Rows from block 10 of a small image diffusion model, named by matrix and row number. Each number is 128 + 32 x the weight over its row's rms, rounded and kept within 0 to 255. All counts start at 0.
Before each channel's rows are labels from the 100 images, of 14976 (inputs lightly noised), where the channel reaches its highest value: "top examples" is what is common among them; "colour at peak" is the nearest of a few named colours to the mean colour under the peak. Only what is clearly more common there than usual is listed. The data: photos with spoken descriptions (Open Images, Localized Narratives).
# convs0: first 3x3 conv (model.decb.0.0.convs.0.weight, 96x192x3x3, standardized in use, each kernel summed), inputs 128-191

top examples: text has "black"
colour at peak: black
convs0.16 [141 119 158 128 158 158 140  91 133 136  72  98 118 123 207 132 126 170 157 112 136 154 135 162 123 114 119  80 130 198 134  63 106 127 122 103 155 124 120  86 117 149 166 129 120 102 153 107 117 107 101  83 149  99 155 171 119 197 163 144 152 102 137  96]

top examples: text has "white"
colour at peak: white; pink
convs0.4 [142 119 190 147 105 157 129  38 127 150  77 165 136 226 113 150 101 123 127 112 191 121 123 138 210 133 114 168 155 204  64 133 134  77 161 152 172 102  99 138  68  47 149 174 142 129 160 155  84  85 164 130 134 119 195 137  92 148 103  82  42 154 131 148]

top examples: text has "lights"; text has "group"
colour at peak: brown
convs0.23 [165 174 137 159  45 159  31 228 153 195 129 138  72 112 143 122 139 108 195 149 105 123 136  78 157 134  62 146 136  94 131 203 171 164 146 167  86  91 157 132 170 103 141 136 123 106 137 142 124 125 125  42  87 153 110 133  91 113 146 177 119 111  84 155]

top examples: text has "standing"; text has "people"; text has "two"
colour at peak: black
convs0.29 [ 97 115 140 102  91 115 130 141 112 111 126 160 138 153 120 161   0   0 113 115 125 151 138  86 110 141 139 141 129 163 140 131 140 142 119 154 151 152  37 104 163 126 108  59 102  96 130 107 114 157  17 101 135 159 189 110 124  75 143 102 141 175 150 135]

top examples: text has "man"; text has "front"
colour at peak: cyan
convs0.33 [ 88  94 127 133 152 112 121 109 120 155  93 113 114 160 164 143 154 120 111 153 142 119 143 185 159 133 147 106 115  52 153  95  81 124 121  27 100  90 148 119  93 109 224 160 210 105 150 154  96 131 163 129  22 109 105  80 247 155  82 142 162 106  92  85]

top examples: text has "lights"
colour at peak: pink; white
convs0.52 [125 115 146 152  89 154 133 107 107 136 115 118 140 168 176 139  97 121 136 127 159 107 130 130 119  91 137 124 122 138 143 139 179 119 139 135 190 164  86  77  90 110 148 101 106 144 171 114 142 109 125 141 115 119 160 110 121 149 138  71 128 132 151 138]

top examples: text has "sky"; text has "water"
colour at peak: grey
convs0.73 [122 155  93 120 100 154 137  93 117  67 191 130 117  60 134  68  85 119 150 107 108  98 149 123 127 132   8 134 147 115 129 138 161 164  77 150 112 126 153 113 103 133 152 130 134 161 156  57 137 187  69 151 104  80   0 148 106 142 103 124  87 164  97 138]

top examples: text has "dark"; text has "lights"
colour at peak: black
convs0.45 [142 144 102 140 168 148 145 167  67 127  83 141  72 116  92 105 106 132  90 109 134  63 116 114 112 121 161 131 147 151 178 159 141 177  82 116  74 180 153 137 102  71  93 136  93 168  98  99 116 107 181 164 124 138  83 186  79 136 137  92  54  81 148 115]

top examples: text has "sky"; text has "trees"; text has "buildings"
colour at peak: white
convs0.41 [150 179  93 144 156 141 207 185 178  65 193 129  92 139  50 141  63  36 174 102 129 118 131  62 129 146 132  97 114 142  97 179 101 141 158 132 102 151 164 153 126 100 171 122 126 142  80 145 134 120 142 140  99  90 162  70 134 126 149 113  45 110 106 107]

top examples: text has "black"; text has "white"
colour at peak: white
convs0.40 [140 145 158   0 108 118 137  83 120 152 138 108 118 142 198 119 100  95 162 115 142 124 164 196   9 108 132 120 102  84 166 101 171 120 132 164 139 135 102 149 124 123 198 126 177 144  94  87 102 110 133  24 142 145 119 131 157 176 169 108 101 116 132  99]

top examples: text has "sky"; text has "trees"; text has "buildings"; text has "grass"
colour at peak: white; cyan
convs0.39 [161 134 133 136  88 203 196 165 138 123 174 116  87  89 122 106 144   0 192 127 154 125  94 159  81 112 103  66  92  99 120 163 174 138 120  95 159 124 172 159 154 122 158 130 118 169 105 138 122  89  95 168 123  60 140 170 162 131 110 132 136 130 127 141]

top examples: text has "trees"; text has "sky"
colour at peak: black
convs0.67 [111 121 106 159 111 111  26 193  84 145  93 136 155 140 133 190 144  76  77 122 114   0 169 136 126 144 140 168 119 142  84 186 176 109 117 131  95 146  59 157 131  94 107  52 130  76 117 122 106 153 141  78 118 121 113 155 127 144 103 122 161  73 133 145]

top examples: text has "sky"; text has "trees"; text has "buildings"
colour at peak: cyan; blue
convs0.57 [ 99 159  78  97 141 172 202 106 149 146 138 163 105 176 142 158 117  74 110 117 138  92 126 149   0 118  82 193 118  56  87 123 156 119 133 193  84 116 151 169 111 126  68 129 125 100  67 147 156 127 169 107 134 142 148 111 157 116 145  91 142 105 120 107]

top examples: text has "lights"
colour at peak: cyan; blue
convs0.7 [112 112 113 132  79 139  92  64  94 120  91 151 171 130 120 137 123 113 110 104 128 143 193  97 139 127 125  84 145 132 123 189 113  74 134 137 110  95 154   9  72 199 154 154 129 127  72 182  78 128 151 140 182  94 142  96  87 188  65 170 140 152 114  99]