{"arch": "unet", "model": "image diffusion model", "dataset": "photos with spoken descriptions (Open Images, Localized Narratives)", "objective": "epsilon", "norm": "groupnorm", "activation": "relu", "widths": [48, 48, 96, 192], "attention": true, "residual_init": "none", "optimizer": "adamw", "lr": 0.0023, "beta1": 0.9, "beta2": 0.99, "eps": 1e-10, "steps": 16500}
Rows from block 10 of a small image diffusion model, named by matrix and row number. Each number is 200 + 30 x the weight over its row's rms, rounded and kept within 0 to 999. All counts start at 0. After the name is the row's rms in percent of the matrix's.
After each channel's rows are labels from the 100 images, of 14976 (inputs lightly noised), where the channel reaches its highest value: "place" is the part of the image that holds the peak; "strongest on" is what is common among them. Only what is clearly more common there than usual is listed. The data: photos with spoken descriptions (Open Images, Localized Narratives).
# convs0: first 3x3 conv (model.decb.0.0.convs.0.weight, 96x192x3x3, standardized in use, each kernel summed), inputs 128-191

convs0.72,100,192,219,200,215,229,228,156,151,198,121,171,215,69,179,107,234,43,175,182,190,213,202,195,180,262,210,171,244,162,239,206,214,273,227,171,182,160,198,196,116,205,218,208,171,205,187,161,183,203,230,178,215,196,191,237,184,193,204,179,226,130,179,162,150
place: top left
strongest on: text has "grass"

convs0.18,095,181,168,162,193,190,204,226,240,205,160,224,177,96,237,183,286,223,189,203,204,211,268,198,199,239,201,216,186,213,157,173,205,258,223,211,195,188,185,178,202,217,232,238,159,207,191,149,173,160,222,130,198,214,178,287,202,251,179,238,172,141,211,186,196
place: top right
strongest on: text has "sky"

convs0.21,082,228,161,220,224,248,144,132,182,140,234,161,141,219,193,239,226,200,165,216,214,200,162,207,209,220,189,140,218,182,173,190,216,136,224,181,225,227,185,205,231,198,224,246,217,222,191,234,235,253,199,171,179,178,169,226,148,250,269,198,162,193,197,193,187
place: top centre
strongest on: text has "wearing"; text has "woman"

convs0.55,104,213,155,224,185,176,216,234,118,201,133,187,195,205,227,131,227,132,129,212,160,217,172,143,193,235,207,272,173,189,214,209,155,135,179,180,194,298,199,175,176,121,207,206,202,199,202,185,216,191,190,248,230,216,146,245,222,202,222,208,194,137,212,227,183
place: top right
strongest on: text has "wall"; text has "table"

convs0.61,126,145,198,229,211,232,234,199,175,225,172,249,161,209,215,167,233,189,183,213,217,203,201,174,219,224,215,164,192,232,230,185,207,166,222,242,185,207,231,176,180,299,214,144,169,246,192,205,207,218,202,155,189,222,255,238,239,221,197,184,210,181,171,213,181
place: top centre
strongest on: text has "man"

convs0.86,096,204,210,178,179,202,191,116,172,237,174,192,186,202,175,100,254,229,171,144,183,211,184,199,211,206,213,171,207,204,241,222,182,201,177,225,235,204,230,190,172,175,159,226,139,189,194,217,189,202,210,240,208,211,175,271,211,105,180,225,185,239,213,224,231
place: top centre
strongest on: text has "man"; text has "wearing"

convs0.49,132,201,233,172,243,204,194,228,249,195,68,165,161,186,182,229,238,100,192,164,210,179,182,190,259,189,168,194,245,184,208,181,223,269,187,182,234,199,206,83,226,162,215,223,179,164,142,206,175,248,220,159,211,170,177,188,195,230,202,185,178,203,189,223,199
place: top left; top right
strongest on: text has "trees"; text has "sky"; text has "buildings"; text has "grass"

convs0.51,100,183,214,161,176,181,220,172,206,177,156,196,246,254,211,101,239,180,192,192,201,215,201,243,187,258,204,193,183,200,187,221,233,139,177,225,169,196,187,245,150,208,170,208,174,189,217,204,231,204,162,278,221,203,200,185,178,181,207,192,186,216,180,213,260
place: top left; top centre
strongest on: text has "wall"; text has "table"; text has "sitting"; text has "chairs"

convs0.35,078,200,189,225,165,180,195,161,225,243,155,216,234,207,181,233,171,216,252,186,227,188,197,212,211,227,238,330,129,208,220,181,227,215,214,218,142,215,192,225,240,188,144,191,189,187,186,217,192,166,249,262,183,170,244,182,219,258,198,163,271,93,200,165,236
place: top left
strongest on: text has "wall"

convs0.92,105,199,209,229,179,219,197,193,196,185,199,170,157,234,171,220,194,215,164,161,170,237,191,206,192,212,191,164,175,177,198,178,239,230,221,195,161,198,224,156,206,192,250,196,196,192,180,212,250,185,179,187,174,166,248,195,142,209,140,164,232,190,222,203,217
place: middle right
strongest on: text has "standing"; text has "people"; text has "holding"

convs0.80,084,192,205,218,187,165,216,194,202,207,200,208,273,222,243,196,215,235,221,183,152,171,183,200,189,138,117,285,195,201,192,185,206,207,180,173,184,139,214,246,200,191,191,187,185,200,261,235,192,203,214,262,266,182,146,178,209,216,175,234,166,194,140,216,233
place: top left; top right
strongest on: text has "text"

convs0.34,107,188,226,221,21,170,212,187,187,210,217,210,188,192,197,222,148,232,214,191,214,238,207,167,184,254,237,153,151,116,183,240,200,220,200,232,218,246,232,162,210,244,179,217,182,184,139,241,206,170,216,166,172,277,230,180,249,169,175,165,207,269,230,210,186
place: top centre
strongest on: text has "wearing"

convs0.22,085,189,226,164,108,220,230,229,207,218,241,181,162,205,219,223,198,244,213,209,210,201,224,174,134,208,205,216,218,39,4,232,230,182,197,219,229,216,189,175,239,241,170,206,199,181,177,209,215,225,202,213,214,221,244,214,197,257,131,229,225,168,198,193,259
place: top centre
strongest on: text has "man"; text has "holding"; text has "wearing"

convs0.14,103,170,226,224,217,189,248,211,155,187,148,185,188,134,181,183,125,140,73,169,168,204,253,210,147,206,217,146,205,203,175,179,225,187,198,213,147,263,210,117,209,139,193,256,210,186,190,190,194,200,212,192,199,180,185,172,185,203,197,185,195,100,237,264,205
place: top left; top right
strongest on: text has "sky"; text has "buildings"