{
  "arch": "unet",
  "model": "image diffusion model",
  "dataset": "photos with spoken descriptions (Open Images, Localized Narratives)",
  "train_examples": 203450,
  "image_size": 32,
  "horizontal_flip": true,
  "conditioning": "none",
  "objective": "epsilon",
  "cond_dim": 128,
  "norm": "groupnorm",
  "hidden_act": "relu",
  "weight_standardization": true,
  "widths": [48, 48, 96, 192],
  "blocks_per_level": 2,
  "scale_shift_norm": false,
  "attention": true,
  "upsampling": "nearest_conv",
  "init": "xavier_uniform",
  "residual_init": "none",
  "optimizer": "adamw",
  "learning_rate": 0.0023,
  "beta1": 0.9,
  "beta2": 0.99,
  "eps": 1e-10,
  "max_grad_norm": 1.0,
  "cautious_weight_decay": true,
  "max_steps": 16500,
  "batch_size": 128,
  "epochs": 10.4,
  "lr_schedule": "linear",
  "final_lr_fraction": 0,
  "warmup_steps": 490,
  "weight_decay": 0.2
}
Rows from block 4 of a small image diffusion model, named by matrix and row number. Rows with one number belong to one channel. Each number is 128 + 32 x the weight over its row's rms, rounded and kept within 0 to 255. All counts start at 0. Numbers have three digits each.
After each channel's rows are labels from the 100 images, of 14976 (inputs lightly noised), where the channel reaches its highest value: "top examples" is what is common among them; "colour at peak" is the nearest of a few named colours to the mean colour under the peak. Only what is clearly more common there than usual is listed. The data: photos with spoken descriptions (Open Images, Localized Narratives). In brackets: how many of the 100.
# convs0: first 3x3 conv (model.enc.2.0.convs.0.weight, 96x96x3x3, standardized in use, each kernel summed), inputs 0-95
# convs1: second 3x3 conv (model.enc.2.0.convs.1.weight, 96x96x3x3, standardized in use, transposed, each kernel summed), outputs 0-95

convs0.3:081255139098138098141191081112070080127115107128156167114145139151142126085183183173152108110143153135131137130121125114149126130072146168126073112124116088118156162145116124134137146151143083091149116143084133063147157112107109099146074093169230123107138103143091138132136158121136118156
convs1.3:128153126133161143116217116138167163140138229133158142155187242143176135115117156123111122136113110091079144082090040115156084094132107135116126139122140110129120113167130195153138121139146117119164121124150147133135152140155152169146143110158192133138142136156187109131158119131179184131
top examples: text has "sky" (74)
colour at peak: white (87)

convs0.90:059189085093144158086140104128159127132104135153130136126123124124077121170162143124143131114089156164076121134182037172183151120084083184129103165118108126141135143138112115150221132113138135110098158214135124102093142093109118201142116119128152131174113123133117102181155081122165140160
convs1.90:155120158172118106137132083179096118135162176166094139087090176134124116117083078119139084141148098116098173080099132113086086133119108069117136095110145166121156103216096111120052182112131108174132099111078110144110083127150172146091135150076142089093088115127150113139092200158123118086
top examples: text has "red" (27)
colour at peak: red (54)

convs0.71:054224136134130089081159089112128128157111122116154130143134156137072109134175103166142134103063133183134122101151124124140131084095127165140132119124146114153143187159176137132122070080154101100105105158123171089163163105081109114057120160154150131085136160153047122099150113142171070139
convs1.71:167121131177175076174158154172196120164147101140186172046152141147136159174128116126113141134098102069132189098140079124145104127121131169128124146100079151209088119147130167115104168136156139183140181159145184122095094141153104120180128105159144079117146089117156138108121112107106147089
top examples: text has "sky" (68); text has "trees" (57); text has "plants" (27)
colour at peak: white (56)

convs0.32:133124079169081129187130197177174145067111151083131066115219116128143146075161161098164116115091135081163091100166121164145082126172139138115132073159132107069111114142150140129153095084185144114176118109135103122104122092095183158138109160136101173150164127145152101149111140165113135124
convs1.32:100089145122152102130128135142148164138143157130104176135138136104043099166133119209137021174083127094092129131087104112019126101132107099148202137086127134138106156120118159135138136085070169111067112134167179157155146123140141156095141149075112148121147123129149131148146128094123123142
top examples: text has "black" (28)
colour at peak: black (89)

convs0.54:032177109090144082084079069083125089129136113132152121115143152135133111128238164074143105155095138113109119107193077128132166160143157143135164134108122111115144158137114144170125063103128127097131127206132112107159152129144131144152137095147104098143111112151053121153185096156131094112
convs1.54:154131088137082081144142198110142141113075120182149125160148146201127181157070130126156119150123106116124141122077133167114094133103105144142151114171085199124115164141072118117115147107138141140183119087157120110077091147118161122168165126140177143133060096132190214068102121137136155138
top examples: text has "red" (25)
colour at peak: red (90)

convs0.23:127122055140000181126129147190150142131137127140149149110124147097139107120101124127133132126135129147126155136138113165136057130113100115138119109136124140145096114120120122094105174160123099148146141097127115124082102103115152094130117181085136114119081129113138157138116131162167165128
convs1.23:173140105160073119191095111154085147159094127112113086142149103176139144152119141114205113139094162099141087127127150125161084180116114116142139084150098157100139143097052118099140077126087153112136153087131100099155084121070113040103156155116169196108124088160128146095072123079123120108
top examples: text has "white" (35); text has "black" (33)
colour at peak: white (31); pink (28)

convs0.38:119177078152051129137100093119100132089168105166167111111132113112090102165149122156157127136104135094127093126164141153133098160147168100111104066109123089148164156138158163129156081136127230103089128164109084112138156170163181120169110107157101125154156098152063072154088161150122057118
convs1.38:188154194122177138115120152043142150119051164144096168131140161100124132136131116137034128127153102137087122118080123120093148147084071156134137144133117189138132153147131140165140106115146078097144144174145130133152092115173137191121122125161157134093080111151180189095146072174117140156
top examples: text has "lights" (25)
colour at peak: blue (61); purple (34)

convs0.21:042158101108116104128100152143140133075115112097152063128107093159082122157109177082181159171099106175112138146195080136165070102146129142149148128081094124127144153100081154069114107104096153183193166115170131135117100063101156118147097113133174154138133148167151141147131163129152132076
convs1.21:158154103184098136121115174111064123139180083075132162097122136135091154090190166140168083123162114149162119108118171168121159128109166147083106132102175093107111112094161108072170138173113205139134157174087128079129133149161151144125140155141082156158149174164110132184099123066151082137
top examples: text has "dark" (26); text has "black" (25)
colour at peak: black (85)

convs0.16:108201071191101128187115104175147093121166128151191142134162150109143160176116149152089100107145148118120156108149130117083176138097158163085111131127166174109141125128128107164170179106114207077145114137085051141127112184113095142184120090112103114098110116127185136127103178140116094099
convs1.16:153109104171087128107142157155091131179149166113063118094202105157155168155156117078146137090101188139184095120104113140134028102142150148145129126124087098111044149081094093097110099142131114132143141145124076097102134091111176130141127163152138124168097099120128124125060159090160175139
top examples: text has "black" (27)
colour at peak: white (58); pink (28)